Rows from block 2 of a small sound classifier, named by matrix and row number. Rows with one number belong to one neuron. Each number is 500 + 40 x the weight over its row's rms, rounded and kept within 0 to 999. All counts start at 0. Numbers have three digits each.
After each neuron's rows are labels from the 100 clips, of 14848, where the neuron reaches its highest value: "peak on" is the class under the peak; "top examples" is what is common among them. Only what is clearly more common there than usual is listed. The data: synthesized solo parts of chorales (CocoChorales).
# fc1: MLP up (model.blocks.2.mlp.fc1.weight, 640x160), inputs 0-79
# fc2: MLP down (model.blocks.2.mlp.fc2.weight, 160x640, transposed), outputs 0-79

fc1.33:463559526569469474482517448488504419530541518502456535514466507477593521507536557516468519456484490548557512476562494509509537539568502521543490505560489533542601451540479524536559506511524544546526458506504459547537442572551448443522464495
fc2.33:513523461562502468448488452446441478466518499535519466452478511498529507493424530514482545516590459453475483460525506514545507584444502497549541473474480483579462579548563510520479455497549515516420507561524482489511503454510462462505453494
peak on: D5
top examples: flute; note D5; note E5

fc1.572:432467498571467497463538491548510458517515520562432545503404500480571476485515488539473535448501497503530512481583499470540532496511493559512472544525499525558565466501534524584496480537526501546472508515572428536495447530498501464549471514
fc2.572:538568480562552483485476456479439469436545538547489455468513513480509525543453580561473513517573469453499481456537521537525467557483548558630532501482501465551533513534526450531499448498553495534485478524503518515489536508476437456507485483
peak on: F#5
top examples: flute; note F#5; note E5; note F5

fc1.301:462431584499479543428452443510531486493512522453553458492442489555539538495544486481458555454512533523531490402516522509507474427483524524522563505476565478557612499488463562555521492488586507502449457504498493441455524507477459513468488477
fc2.301:444464560565507554402532477531528455508509501501524472497484486568542485513522571477445459458456485468515474465510405505532460498504495506491537473470497523529487566477473535506497497513497459470516409543516520569487471490461418495563370508
peak on: E5
top examples: flute; note E5; note F#5; note F5

fc1.238:559492537553504576506437593508471478505463474550524445409464427535451529410546482464483521551545487464479489556467445538525472524564489553474501495457523531615458588491532488487469462500516458491523469420523461454473520544505506504467475472
fc2.238:516495483504495548510475504515458513519479437575479509484574529495496504445472466493519559510461442528525513570518531526526531421447592534533473476478530485550455517505556551531480494446541571451547497445561522452465510516541479475524482522
peak on: G#4
top examples: viola; note G#4; note F#4; note G4

fc1.510:523482495440471525525565483556438541458492535575541545550450485539479573475432577499452548461505499505475470550499471543516498561486527559550487559519541407487563491497513507603526481503437458536445514538487426487530493550542545503425554432
fc2.510:476520518523424476488535474528518538490484481559494520495461450470431449508564451521546384491540432481474491440441482502537582526481474461469493460476513556473423548438526447446420520454495465528465496471544464517492467428525497588512508504
peak on: C5
top examples: horn; note C5; note A#4; note C#5

fc1.265:477531548475484471523492642505472485454530470485509465478511496491440512503459537556570573455607524550573521489442520506483519501546559447460463542560511530510541502532558494503498478474514474489528407519555526536453537476504511590570486467
fc2.265:473490554448535495437436536469468502485543456444551482458491538456532509488520532482500515520520492508549451518469475535517536496451491429504579462500459447532547526507531507474516514559476484490599462517528403509575554473453478520470493544
peak on: G4
top examples: oboe; note A4; note G4; note B4

fc1.625:531446504511493480414591525437465505502532518443412517557574496473504532578515554507449545550454495548534487514514472525456511560441480446479512506429477522497455486495510584537470485488513490609489474473457505512434477521527601557577480567
fc2.625:401535593504521452475466554512499500525502435508417494543488475428466477479501534518433569471440496543490492478509498519519491529446516540534421416463530482496414494470567502482472524570583500541465561534495512525427518481476473503501439474
peak on: D#4
top examples: bassoon; note D4; note C#4; note D#4

fc1.233:483444477561522490547502442539471528471497566505444557575459507565495527538535503514478439492459483470472469486426498525594440507508532518449481527582498515441471559513511477516483505462439535490485481544477520526547524473506544476476484478
fc2.233:497527481536439535617502500541441438508503476542555480408488483555497418486516508561490534517465489526509508416548550505502489575532503475474485462451552467537400479492534517514472467522546456449509495523484547489544452475500513495551472432
peak on: C#5
top examples: horn; note C#5; note B4; note C5

fc1.396:554556467488512423553515450475496579548514517493520495439517524489568558485481538576476520506526527519546520511500537456471473397553516486491574495497445415481391457492567565528480454441480500461519458452543540467524486513518499399575520473
fc2.396:515458526447472563518455467499569530521485536478484498551435424526499474455550524504517484494571491478500464552503479486548476452451473480446490424556432456424527464457541513423452455515512510459511568537533472481431519499537498510507442501
peak on: D#4
top examples: viola; note D#4; note E4

fc1.617:464558538470528504526432525561452451462577491502524477492418481475518524461528517566482501541501378498541533422448540551520539517544503491421473474523531538525469521382522419547475522490473507551487446540523544464495505483478501512539533463
fc2.617:507494598567439550585504440482416475512516552511559476452532518553483601520490505514499407465443484450495521494469511549543531507569483512528464493539513467511497496498476430542489554468503454513539478516505554529504430479546503454453460464
peak on: B4
top examples: horn; note B4; note A4; note C#5

fc1.308:484611508527546544525498546517461498510580535453524516497478481600487515501518518586470500536530474515533449414519498566511546532609442529490481521523518460483420549528533510530451478547480497535552525477504544484482478474526512561519555470
fc2.308:528480533558501509487505456520392509501542523527479533434527499510443505485479489398474446446483478532448467485521465519519514582501516562473509458456541540479531513472531511519532453505542472530456494532504538558489518445441480472555516493
peak on: B4
top examples: horn; note B4; note A4; note C5

fc1.131:460535571464427512413435500525546489438531540580545499526442543485513581540557508392514490516602453487501425471531452497537459497483475475466529532564466509516485493584495476491486520530508454530451476509577500492493524502462528482546505501
fc2.131:460507461494462443527474489506490574525497543560542464504590442575503597478462564514514460512471493505460492470511490490427423523419504528521490498499504512528483474481480488456465499501454510384533496474522584602491473498600563528465527508
peak on: D#4
top examples: trombone; note D#4; note F4

fc1.564:551492572533520434464469492440556524558503501488419522465452506479510493549413472517536499456491476531539511557510496508502456445564481462487513602547587513528511518482459471514497563519449558496429474468487543492520449466483546575497426438
fc2.564:477550485553467526499524472482424448458472533491513474399514469469502453436555498446483398491549541428464524482531501448530461463496489487504528494508483525495540469448478486513527463436585424543462535502552396505484494465484524564480506485
peak on: F5
top examples: trumpet; note F5; note G5; note D#5

fc1.453:452430514565471474438535484535508444491503518582458523523409511514528437476501531536532495457536480451568547481510418476551499451537504564538486559561479524539543435516447524605503521477533495541473438506566473557473504507488463447515499529
fc2.453:539542525548547511456498455465453488480543511541475451460469530503535510492474567533483488443520471482506512445571520491506470575423544515605527502517501491552527519482525454492501426484542500510486538526515531487510535567498412484498447518
peak on: F#5
top examples: flute; note F#5; note E5; note F5

fc1.299:538430490516449514403524491486492533500564504457406514507513505446482565549531541501463512521475482492524457466463425525489525541423518436477472434417456530490455486471477489546479500519503474554471472492494471434470497516550572544544479596
fc2.299:430504533535549456470518492512472485498497483502435492542544508427442473473504554480486548453446497580525519466469531486487478579429522581561467446503539428515489534470591509483546478501565489587456552496499492501464500520449455490514443549
peak on: C4; A3
top examples: bassoon; note C4; note A#3; note B3

fc1.252:511508475553474492562538491579485526500487527485523464525475511543516502517557527533478466457462403480509482496564525549492420510478504541441489536552512498495532540451567494538499502488457476484513477553500551567453468458499586454485504483
fc2.252:476528519521498502552397501540480443522522447484491561459538453570405486471437523564517456498444512470479515412532507450557515575589499466494509473516535468495380501456548483493484447518534453525505532564498551476548475460513444523550528485
peak on: C#5
top examples: horn; note C#5; note B4; note D5

fc1.475:511511495454534439458492481486514445505426495520429548453528472519482531476515542507502598472490434473444543522481464456525528515552375495473490437479475471556496475479495534570571547483460517498483492506481446490518522529453498517513533562
fc2.475:529537445446512538543473499465493486454461478524489500423506483495540478546503443492506516567521480517452458491491487530429514523532523534545439468520463546525554496475494516562478553490490543518481599579494493486458505478524560497546528460
peak on: F#5
top examples: violin; note F#5; note E5; note F5

fc1.313:523513440455499508523485490553462507546439484555446524605534477507418545511487569461463593454529440490500514500516444494526546544533520455493463499497550537522503465555533459478544487443503525458496463574479456524464554581511479502497501546
fc2.313:484450519452452543524541463522427470526530516514459478566452498424438525551441408485557498432510496468455490513502554565498532562526498494511529535456509499578449527475509487545487528547483503545432441443531550447422534409435495547506508531
peak on: D#4
top examples: clarinet; note D#4; note F4; note D4

fc1.58:499498536524519423474510484502563535473468483466455511576458521549546527464547520490480437492487493503430512535498468416513535514453511517499504491509502486496488431564481580456542498477422486474551475537460499579437553460466528474552515455
fc2.58:470532506455518510499522480530467514503547453518554447457559475472482484466499466498524441482445578446519543527512515521504503405469459455468513482471517463507469541539516564474407519550447516545488510532545477487503434547525486484475513497
peak on: D4
top examples: trombone; note D4; note C4; note C#4

fc1.616:534530548484524461498511487543504455544457505430547551477506467498496551478481459509519537482513557455479528498529488522473566561486546461460518581492508507555431542596533524534437520515512505462433531498510470524479528428533474492536541477
fc2.616:493514529525486483548535473599484475476436487531442494512534424373395539481498447556536474525507480488518482480454424529497515440491500479475463480483463528553484476545503468524422499460438466462471510514502495506490475429511435468483514467
peak on: A#4
top examples: clarinet; note A#4; note C#4

fc1.496:489532509615561454528536452509548519473509541452521518541475494560516508506527540550496455512540479530557505448509515521479489556506434506474502559421411416442503462555486440504523421519464559503454482469505466451526536448478514482494509487
fc2.496:481511465374441493539493448456484524475494493549550508480495519461513495518519464446501555562489467474400496524517473488544511451503548508485514394555543522555482494494517551507445624478509484502535508519538528503490480538572528506615528479
peak on: D#4
top examples: trombone; note D#4; note F4; note E4

fc1.71:503448453462508537401535518491552505509508481529517526524484518493558512493556478464497501479569532440425532494481488505554502407476470499454503579536500499554469456397492517469497497487460505499535472563496521515474480510478477503552575538
fc2.71:529555569468543490498554479483516480511506509514564456490552542476533553519475499464510473516547518528555505435526516490439514479472480480606538473460514437502457470520577522473403489554463472499557489480517560555507491464478525519423490463
peak on: G#4
top examples: trombone; note G#4; note G4

fc1.122:479484512491443445408467433525466455513481500502470479479454501432496472547478482538498621542493548518545513450504479574467504574535553578437489486580463517499526501542537443505589487492520556462539508535478465480514580556410506588525571489
fc2.122:453489503457464446482568590510549435530478471466538505544455465484503455452514449523524494518501521474508565500517562392574487529496470465504499510478460512515527531521557503480530463504536464485464468521443459539499497493549361583489507590
peak on: G4
top examples: oboe; note G4; note C5

fc1.154:521506523527566476499472529532516525433522426442488623526524522529499507467489490521550488477582477465362530515535497432446546534535506537457500435433461524488486459453510504530505541568554487450475436497513460422561481519451497473497566491
fc2.154:620485453489545516536480455483468468481436410513503518448497546456493504473527524514586532448407502523529476450498520484552512500388567464527490515506485510483521469487493531506493512483508492549491557491580489598520493488518550546487512503
peak on: G#5
top examples: violin; note F#5; note G#5; note F5

fc1.442:518516546462467486471521534500491517515491515506413390509486483517565571506512563488479490512510507546518545537459516518458503503459457480414496562467491529486451494515460532496486492509482509494510417452501512499513555477552535541560535520
fc2.442:515482507461544431534490412455485494417524504502537485586494501486564534452520512475542461521528519483515524413510479446505488331411488506516456450494533463478485489528482505452476527468447520478595483508585427522451498503485492504529513578
peak on: G#4
top examples: trombone; note G#4; note D#4

fc1.60:454483492493461552460436482503525449452591522506523447547480410577512495529527514452418527568518475468507503468493486463498579507439506465487527520561561466531509446444416512534538513492493542508410461469594460557511447475464478490487463510
fc2.60:497446545507549507512507513558602469526453552513553409553532495507493458552478449489482514487564491546572498473506551539484512485468448572531535533507544547497460485436452537504462505410535525522540432513513555544527464434414486447460468495
peak on: G5
top examples: flute; note F5; note G5; note F#5

fc1.436:518427569517483520579484499454471563401466499523498532488487525568472408505558466495460465478485501519534460526549399514539500564425422543509553495476499518480486574439482514498507469502559458526559491506531541504492535503540442477455535525
fc2.436:537511495466491535437458535457474485486575438448557460538448524593505520511416477526429492518483462534470511479445569501564459483502498505432479435508539413518436532436509572543450448400407506508487502521436470550573480475515522447505449439
peak on: B4
top examples: horn; note B4; note A#4; note C5

fc1.446:540412366461525533548459531502519488488560521494566441474528573528524535484496400509481490487493453536555477456485390562415490452513535486519503528488505489515472532427520502478551542482520495533440557525514493505514493485498581523432474525
fc2.446:520479496489595476536494534526543513466460458510440558485558546485438407505497480505534481567454515537502520566513500420531559491504457502542584508492519514497437460520412506479484525511510514489458522491538512522410485466431529429504499492
peak on: F5
top examples: violin; note F5

fc1.136:468508429514451486449480496493527449501526505513447434446422499465427509533452500540473580553494580562565526483448479515495475592520551542497487525562494558478564454525508433530549487480525513443531472533505478460499585505398513560476517480
fc2.136:494528512465478425484565613476571492484527479500498514505466486476504463505468429528532444532525533473516533475489587362540509460534508484446532479494453473553502516510570473558520479511517449480496505526474440496550454496525462530533517548
peak on: G4
top examples: oboe; note G4; note A4; note B4

fc1.437:565476506444457471467476487436551513521537540493556486578468487594577560509554513544456395524451574510472545477523488484467461483480475525463500470464524506543520493522469536482532469483453450524528521546496452553537551508489466509508551418
fc2.437:462522509483521526425501536441497575522497450551486497466498484490439542454528494441463410518537450511491548485448493580503482461485505470488547550469458420461432480518508474467525513487522457466447476450466480511529520513518548462545487485
peak on: G#4
top examples: trombone; note G#4; note C#4

fc1.440:506461520552507588540503476462488604558529508471449492479499554489470592444499609509496533513506507518462463476494469560498525475524522449489538450479489501502569510504514463476495556457546530493522449464481572492556461553449447451510520468
fc2.440:398461463512495472497404440553556465522499466483514492550427402553498525540469476503540467501501505433542489509505504481557453496551465470488557514518569500510522447463479530522527456553560466508515521508564459553477510506520465487526434487
peak on: D5
top examples: flute; note D5; note C#5; note E5

fc1.520:479458552535485523578486535477488497454496522489522540466465473582511503563522484582455517512490544482426543487540485552554474549517522462484479576559507495464481551558534445536547476501458534445493455490501549542467451536500462481537430469
fc2.520:547491479545495599463490444487444452540481532574534505444491519556473443526505523497533404536473454532498510494466546564483553509595562540507485467463583473496423511521554519467487508487529480520512497489524516515517489391491527445595473524
peak on: A#4
top examples: horn; note A#4; note B4; note C#5

fc1.622:460471544527466526456468444512542473492530538442541462483468464502558539521533512506459518444491557493560489427543508524494512426464496481540557499533567482582609516490460544537567455451555523523473404529501501461464546518493454508475473441
fc2.622:456483567539488529404516450510559479500492504502500462495489468603533498469534546509417456494445463461552443415537424520495499484507471508517517539492510494547519561471435562559489505528500477495471415551521513548484489497468430464578417495
peak on: E5
top examples: flute; note F5; note F#5; note E5

fc1.123:472485558490442534421497423475523451483507542436527405517466490557544540515512561447467564440515494514528483433551528510536519455519486517538546509494577512522570479481519549488512504464527513526473416513516473471447531490499492515476432481
fc2.123:456492567579514530447531478543549438536511545523493462489433475575527514490505533521407458514488472486503460440494461491518465462463467515500524515490474525545531543505494540532513464540493458502478401532501521549487488440462457448542415477
peak on: E5
top examples: flute; note E5; note F5; note F#5

fc1.390:480475486515475487490422465539481541561446522536501560561470485528494566479487464524477528499558487484524495586514457499537494441575502450457502464520433473436427449423528510494522486486534535470525519472542459403479521501577527416443506495
fc2.390:559457480499534509588454493519458553547489548502496513476500495518447526416459532494562474464487500484483465527503518458489447412518486471511505504518498471437443499516539483473485505416584502500585491440499578435483530540541435458451486451
peak on: silence
top examples: viola; note F#4; note D4; note E4

fc1.379:499545547527539584536493469559423453484561510562549536426504490579535506519579503575492434569527529500493518539496478573525442531535458511471494496506419537550472522455530504575540504490506484522531484486523562454494463521508442506487565472
fc2.379:502480522520553562538510463486468506592480554507523569472455511522482512448449550451456452484519445480473447470454527576559495602499438565530515542502520463448512516501496557521495527496513466502539581532517534556538447465462508555498468488
peak on: C5
top examples: horn; note C5; note B4; note A4

fc1.540:523511464540457479403567556476518489524521493449423511551538514491476526551592549541442560546477475542540477494471470499474506579471491465524496483431449529467444483523470518532462484480530489606495489517442457503458470481535583533547503575
fc2.540:423472527503551474477513534494501467504495482508425493557534462442497546493453515545469595447469502555459489491485510460475459558434531528528431460460545491555432539451581531507474491508580508544513528489494524510429523466453518473466414546
peak on: C4
top examples: bassoon; note C4; note C#4; note D4

fc1.581:499462500411509552519558465479557522578511444489453521571480491476499549501501535546499485511504490518554551509482456570496507489520500497458455548507610506541503481538576488517507519475468555477492475440524486500443523468507462537494521613
fc2.581:512464533452506511521503426531446450487467469527525506447483580502500450488464456524504536433486495504433534472438569544494529478511551512536560545431521548479531508565531526492489437477574504500450511518484517487506499537572428408488507415
peak on: G#4
top examples: clarinet; note G#4; note A#4; note G4

fc1.149:461501501584432438456567445538530466547522552576431493508411516528502466503504492539549551461497460488528528491528445464531526462532513550552465538546479503546533427503511525615504498520521510520487450479555468543523476533500555440552504502
fc2.149:517539479587544495461492467471465486467531515525491446457489505477555523523451577536477482512552483489513486451590515514488458584456557494617556513495517480517506514524482486460494425474556495514481511548501539493533538516505381472486492484
peak on: F#5
top examples: flute; note F#5; note F5; note E5

fc1.449:527535511512482513424470517554491481475543450389506426478569582501500509508491415519562563504474534549563540427513504497500456528552569540482463518481492512527532546479630450545510539441500509451526469467500450500481508486477563553490510496
fc2.449:436506537343500473454546537462457537538533512460513499468505505563476475509474499426484509513466521469499523540497481496535479519440482501478470605574480481467577482482526479506522458507576486502545473544484474563517539484482499565518515554
peak on: G4
top examples: oboe; note G4; note A4; note F#4

fc1.229:505429491531480487445519504472551543540551507415456561553563507408467517533586526479463573520466512462564461447467418460517511531454467521541468458469464538518471479455490504523513466539484457568478470519464477459444443573499515487534434547
fc2.229:428522564473559528486521517469448487517522485505493488530501473449449490493469536518500536418446477552493505463498522520451493550410506575533470448474464408490498487511510496492564466453565508513463558496544503480492506477478454487483429592
peak on: A3
top examples: bassoon; note A3; note B3; note A#3

fc1.399:470473475567437521483463500485472498467542543541505503447485614479528520540594516467418388493479402467467565579468531533531466592552540446461443414486507461494496511450481477499477488463501529455485486505501513435485502515537463548481488518
fc2.399:481501600459508556549539475476434484578457556529531492456438454503514443459510480576452491512454431558496498430455505533577471506526481493512474510543457497495594498512446554482471462461493484486537499506520521475510456410555523476433513552
peak on: B4
top examples: horn; note B4; note C#5

fc1.271:543532499502498489478418520503510512535543478439474421513534537515480490509472478535520591519501531547572562463445478501516461529535629534457491513504497544478535515484595458544513545451546481442547467499480425541509522495458559635504531490
fc2.271:480477563392515447491513526479427480497582460483510460505538508553463516527487506509488505499468523477472496518452466478448489454468550510451511580601451464497510493514558436470507440526532470477555449566458502535494512519477483584523495509
peak on: G4
top examples: oboe; note A4; note B4; note G4

fc1.450:490437552570512487449458476585525466535520516449525463471434505510515545455536468492473514471514542525535489452483527541505512396495555484540553501504555431571540562447426551570529466487539488503419419515512497485448539512510469507471501452
fc2.450:471503557524506532364504494490528505471495497490518484530503494549524499518556544474446433487515470446520440434532397515527461501522479523468583500479535506523506509452466525563473531568499460473510430595540533567462440469495425490540445507
peak on: C5
top examples: flute; note C5; note C#5; note D#5

fc1.306:530547473485457476370487573477507530482442504461470438494494544506505501457515518523510554513579494520441552494545454544523551442496551569434484498437498497466445476494448489518570491483420566540524485508466504480587530487512545484447455514
fc2.306:537517465503461550523440495448497418493422489440504390585467499548482450517527505439503436478517499580489540499557458495513469553438541478477503544484430511473442508593469490539506476486459519505481499469508504472523525513564496501490532437
peak on: C4
top examples: double bass; note C#4; note C4

fc1.466:479480482494534528560487474510488485459529526423485439498416458501537590465502569596480434523502431511490565506404545545523489518560500488433477529556542522478490473504482493518507576477443494474456426528485536479468469480532517494486510461
fc2.466:495590560482483547601507467517513411557476527522541506502529493535491526504532498527535431547456508475492554468559501563532510566548520529505507500459516473549471435500548503502509471527492501530518518559485550527472430525518455505497512475
peak on: B4
top examples: horn; note B4; note C5; note A#4

fc1.13:518498476467498421517441458495507521558520497551503517489547547490564558449434523557518492491524512529523546447531489504445462454603518459550554478530495433460409423476536509521515446472509472502513483499565477441530484493544488436557566516
fc2.13:479463494464485535528468470453575497583469495555463486504451429548505516403592523526501461515567456486525478601533487491530480473446474486416490456521467464465514465438513525483494502482488527442506526498497521507424591528526474518472449458
peak on: D#4
top examples: viola; note D#4; note E4

fc1.41:443472502494486406519429499525491550522466531487466574524482483518490550481525502541473498529566514518506496535530493527520429488551557471519568473490420520494424447451549540521490469481606502455557491424494502447505506543537553461497497466
fc2.41:515426454563565509527504502547425550498469551507514469511483487544508534449456523456500465496549484455508504500504469424535478449533451450495514466511518441478420462476491433487480486430541476499546483515573545446500511551498486456457474464
peak on: D#4
top examples: viola; note D#4; note D4; note F4

fc1.560:488481483511466440398532523596490414537530539509449511439457509501488478535507441505462557502507481489516495529476502552509497577532493470518512467476486537469561477484494541596502469477576501513519490526447482464488502475544497527501562551
fc2.560:484430484535546488440442549548490448539426485507532492511470441466456531527514442500466566417486564464444458474555492464541497517474506511504498497533496460531562506544533483551451447507509511457480557557455542516478496470474423449518516488
peak on: A#3
top examples: cello; note A#3; note A3; note G#3

fc1.526:544443500492537502422506502465463475494592489555532535496497468438494468498512533441504490578577503531468528526472535519556514490470437527423527549474497486529428458470437560459515486489509523458472491532558518559520460494510515514525529515
fc2.526:546541463438494491559519444470561500536483459513432415572485570535501562558573471570531449465548541529511495572516500521484454410439446464472482472527510463516489499536531434500477457511516553513476517413526479587473494521537497511484589546
peak on: G#4
top examples: trombone; note G#4

fc1.325:553452522475457469359466515499433510484555486443498530548557533489521515484564531489448491497514538509515391442498518546537475479459511453486448485513520532501474525404446531569454476448589491561466520515486498467488460546527482496512475553
fc2.325:524513540529538533564524547510522512529487484528434432526480514423490505458505557497510537470470505550467492505509492529487458546391495517507429471527525480563494472491522518523520421523556535484448578441543492547440539550473458473430454539
peak on: A#3
top examples: bassoon; note A#3; note A3; note C4

fc1.336:515476493544424538442504466481474533497494457503488499488444526462535479475556478410503495555580538505500506556515485527516498537443443580470490481521491516457431417448441539485499492449473555490483475572548539540435480464489484449485551516
fc2.336:498490495423532458504554474421517454475494477498500487579476537533507576565519509547559495507471441505542485503505516469472486416532474489486514522515579423480527574487500493459470466525449537476497470468604436548543491503554488476528533546
peak on: G#4
top examples: trombone; note G#4; note D#4

fc1.268:434466493571492496444513513565518450479506538530448512542460471503543485492594496529482534430467486463551551475520468476569561469527512561513458532520516522502572474526458509574491485515470473543437462481526470558497439535486469469554505556
fc2.268:560553504551502509479522472449464451499512495517477485471480485498536517535449533557473493469544473480462493491553534550531496537419523528602528506481519485507559504525533440517460420505589520491483504530500500484518572517500403485518498494
peak on: F#5
top examples: flute; note F#5; note E5; note F5

fc1.320:490460451523558525528453450542588541522474504490476539512493554473575515465477521555535469584489510576523482508618520474469476446555488486460509544577436467476493451564520538461506492462451503531497558484560509438503500463506488446492473532
fc2.320:522465428528488539496461558516525496499545554549489499473451530552494562427495452554508421495543509458472531600482480541494496492445493506437541439473465528455467511546436559455387457428501456452481588493506506506538443511485467531499568453
peak on: silence
top examples: viola; note F#4; note G4; note G#4

fc1.270:492458475513458461557428476525507587534470531500471592510463490511502594497472475483471487510555477511526464536529456508535459476542491451502496425483437494464443485446526531489532495497562508502544528462502498411515547560526524441429522446
fc2.270:522462451525519539554456472546437502548437508530525546491492479522490555416473514468512447491496524454540503534479539445528475363500543476505515445511477473466443462466542510501524507437569527479564470458542529439472540549526473427462499477
peak on: D4
top examples: viola; note D4; note D#4; note E4

fc1.561:508491509515468584563545428542518487439531598550464507588473539460527549509559470490529517486488454563462509576498481564496482568477505535533484485498490508583516505508502464496539460518507427550512443609471461454484471474550460486564516439
fc2.561:490493559471479464552548506516419523470452464491502506518440450488474479516519516478463503440471507385515546440478543522541497502552473451517576494509466451546567530439511573499476480437498541530527544469516481420543488417515486474411476536
peak on: B3; C4
top examples: clarinet; note C#4; note C4; note B3