{
  "model": "sound classifier",
  "dataset": "synthesized solo parts of chorales (CocoChorales)",
  "train_examples": 39062,
  "gain_aug_db": 10,
  "n_mels": 64,
  "hop_length": 160,
  "input": "log_mel",
  "spec_augment": false,
  "win_length": 512,
  "targets": ["instrument"],
  "num_classes": 13,
  "arch": "transformer",
  "norm": "rmsnorm",
  "norm_position": "pre",
  "hidden_act": "gelu",
  "mlp_ratio": 4,
  "head_dim": 16,
  "fused_qkv": true,
  "bias": "none",
  "qk_norm": false,
  "parallel_block": false,
  "inner_norm": false,
  "subsampling": 2,
  "layers": 14,
  "width": 160,
  "positions": "rope",
  "pooling": "mean",
  "label_smoothing": 0.1,
  "loss": "cross_entropy",
  "init": "torch_default",
  "residual_init": "zero_last",
  "optimizer": "muon",
  "muon_scale": "original",
  "learning_rate": 0.027,
  "momentum": 0.9,
  "nesterov": false,
  "orthogonalizer": "polar_express",
  "adamw_lr_other_params": 0.0019,
  "max_steps": 8800,
  "batch_size": 512,
  "epochs": 115.3,
  "lr_schedule": "step",
  "warmup_steps": 440,
  "weight_decay": 0.02,
  "adamw_weight_decay_other_params": 0.05
}
Rows from block 8 of a small sound classifier, named by matrix and row number. Rows with one number belong to one neuron. Each number is 128 + 24 x the weight over its row's rms, rounded and kept within 0 to 255. All counts start at 0. Numbers have three digits each.
After each neuron's rows are labels from the 100 clips, of 14848, where the neuron reaches its highest value: "peak on" is the class under the peak; "top examples" is what is common among them. Only what is clearly more common there than usual is listed. The data: synthesized solo parts of chorales (CocoChorales). In brackets: how many of the 100.
# fc1: MLP up (model.blocks.8.mlp.fc1.weight, 640x160), inputs 80-159
# fc2: MLP down (model.blocks.8.mlp.fc2.weight, 160x640, transposed), outputs 80-159

fc1.373:083134110166121180115150131107077108129077100119126139144139134145129100101106144133127092154140110146124166121122117129126155114154127094075189116139169120130143118116168136157134113123137191141117113102081127110120097176089104125141106125
fc2.373:108088150155093107162080097116125149163142127138116080131110153102164109165146130083113110141121156083145140124112126117124127173087116143147114143175116149108086151105108138134151119113130123114123137153135100146138137128146140131155119123
peak on: silence (100)
top examples: clarinet (100); note C5 (38); note D5 (34); note C#5 (28)

fc1.551:102147123162094130128132126080155133131111151148099125140090133135138105191120125169113129130153141133125115124125131089100105097152136085120152133099142075140156116149072114116106118133112109139165140097096162129107133136171118124113095138
fc2.551:147175106117096087163150120097120114145138135154142136120073121143116134127122144147148164144080151123131105114116163122077126115162130113158125126122133145122153096123142165123075141144147097158119091135128173182110097156111161127131092101
peak on: silence (100)
top examples: violin (100); note C#5 (53); note B4 (35); note A#4 (32)

fc1.195:132123127167119172079138156124102154141063151115143131144174115146150186099101170107129093149150131160122124178111141119097156075111138117120097130102122113115123121165149129089146152120144136128138109061136091143107116122100120165127156132
fc2.195:116137142174135145134110142152116104109112155135138130124133112129104155094061147123102104155106074138149146173123094121113145084117136136142126125120119142129139103172132099096130123102103151163127102112127129121165148149089128147117111148
peak on: silence (100)
top examples: clarinet (100)

fc1.179:118159118126100136138120134131102153132126143155131143153135150135133151119126130141122122132123160107081165134148123114107131141162113144146161144162150162125127096144143117118151172146157172105137096082095106174130091142123109125157122106
fc2.179:137181100103068157132131125131091130125156118135122142127131163135127138125162129140120126127163138092095120132113114131102113149173131157145141118142163171104145089119138120101137144127162145106111096091106110155134108145107117113102115127
peak on: silence (100)
top examples: trumpet (100); note C#5 (29)

fc1.584:133108168126100124104140161168166135098157115139117077129138116139138139130135149136125112181106148102151102124087149114113113091108084100104113154149131127111156129123156144144118136155072149150140131101139133119107093123118161127146133110
fc2.584:124136164119092153138161094195137171090097155145131125131113111150135174165140142148122151141106111080156158134117119177131073118150117160142117109101129141159149144115118093111119150140119075119109131092144122117159148158127100154116169105
peak on: B4 (26)
top examples: horn (93); note B4 (43); note A4 (31); note A#4 (31)

fc1.138:103124081114136154137098135147145111174130141134129144153156128128148175090159137163200126159130138101140126122119150126067154146130092150149128098171133130152120110130159185129133146108123154146099159118139107135131166148171162128114170097
fc2.138:121133143147136103149132101129108146156092122148116139166120066148145170147195106138118111100155109143156105103140148163114138097091105134141150137159099165106127141112136141111114130149096123154121129160154148134138110116184155084137140153
peak on: silence (100)
top examples: trombone (100); note D4 (40); note B3 (26)

fc1.288:114132135116141133118096111191118115135124115094136129140140137112108092141088149110124111173103139101148120080117126099139142099128088112123149134129119115098110128131139138093174125106116125076131099138150133161129121177139128140174111104
fc2.288:119142104121166086124133138204142089135082133105128133142135150120118099142146170096121107161094108128146118118172138122129091145127148092135114139115128143127157114115114075143146118147139164146123113145113094099129099126144134117115118148
peak on: silence (100)
top examples: clarinet (100)

fc1.628:088144068141109177126121142107132132139098128148149104117083142112186131152146151136129142145126122124132128103123121121125162124143088124130181163101089083121118146153138144127116167126132120135108133133117145127134117128181132146144151107
fc2.628:119127099111111124166137160140101129133127089125158097145096135090150136160117152116145122092156132109103094105107149106121103136155124124153181070120108117114123145143129131154100147132145128151135139181083177156131093143145130156127120119
peak on: silence (100)
top examples: trombone (100); note D#4 (33); note E4 (32); note D4 (31)

fc1.361:118118113116133123092093148148146181157128108134152105151115138173149161151099147147145161131124189118106130138133143130115139087143130100156186142113151117107150134178152110120121145120126098100128119078081125119115098117112123171122167126
fc2.361:139139125112100119126116140118114106154137077111144100146094161127108133169143151177159157169128136140132120122136126113123074068131135139134154157136146143077178100138131180127103110122187094095153149100127159110142097137117151143123146127
peak on: silence (100)
top examples: cello (100); note D#4 (46); note F4 (42); note D4 (33)

fc1.201:121114119158101143118090096131132123141079117106199106139133160125165110111099127117155083173126127126157136126125113123105170147071138150120149129126127083137165108131172140133123152118137108125125118093141134125147142184130058141093157107
fc2.201:164119134140149138150114105098140142154138138112111137129135121127123139115179168132119147119180166124086123132116156147105150139128128126151150130101136168110052117116113137141058129095134144086167152136104117140117170134151163080140134131
peak on: silence (100)
top examples: saxophone (97); note A4 (29)

fc1.331:135141160179089180166139139174106134147133172111138151162145125151136117110122124169112134097123122096142110131154138171118162143125142121131131125111160114142171078120136100136102153165143168135161125094164092170133148150145178101139139124
fc2.331:162144140101092190116134097162120137153087139146110150090135157141114138116201115150143125142119107126158095142139147132121153196143139178125151130109125164118168147103156103138148164123143163096116095125109141212137141111108172128115110113
peak on: silence (100)
top examples: trumpet (100); note C#5 (51); note D5 (40); note D#5 (30)

fc1.106:125151114123102142127129126090151152107149154146116119114092146182106094126116087161144154109148120113183120107153119149137139121127139076151135135148157140137170138114128116117114118135142093126126133149123123124151122102140094120143123098
fc2.106:150116138098112100123137106087157118155125159110157146149186154101169135124147175107056137120132129156126145162131124167112131157113093123106134121091142122158105084097115125126111156113100120119141100108121114163170170152110146109110138146
peak on: silence (100)
top examples: oboe (100); note A#4 (43); note B4 (25)

fc1.635:149155116123127129128119139160111184135126106096125133165136159183107155131079175123124162119131187117102135140153117141126166150136126107113132160131195105148165090135130089136155146135162146092142090106133141132117135109088114116174135118
fc2.635:125114099135148156155127145154087151135113120092121153118143149180131117130103187139087141156167140114133138139142122127145178128158134099139083129105180142098153078133113128119127127127159119105107102100144078124123165112094139119137139120
peak on: silence (100)
top examples: trumpet (95); note C#5 (40); note D5 (30); note E5 (26)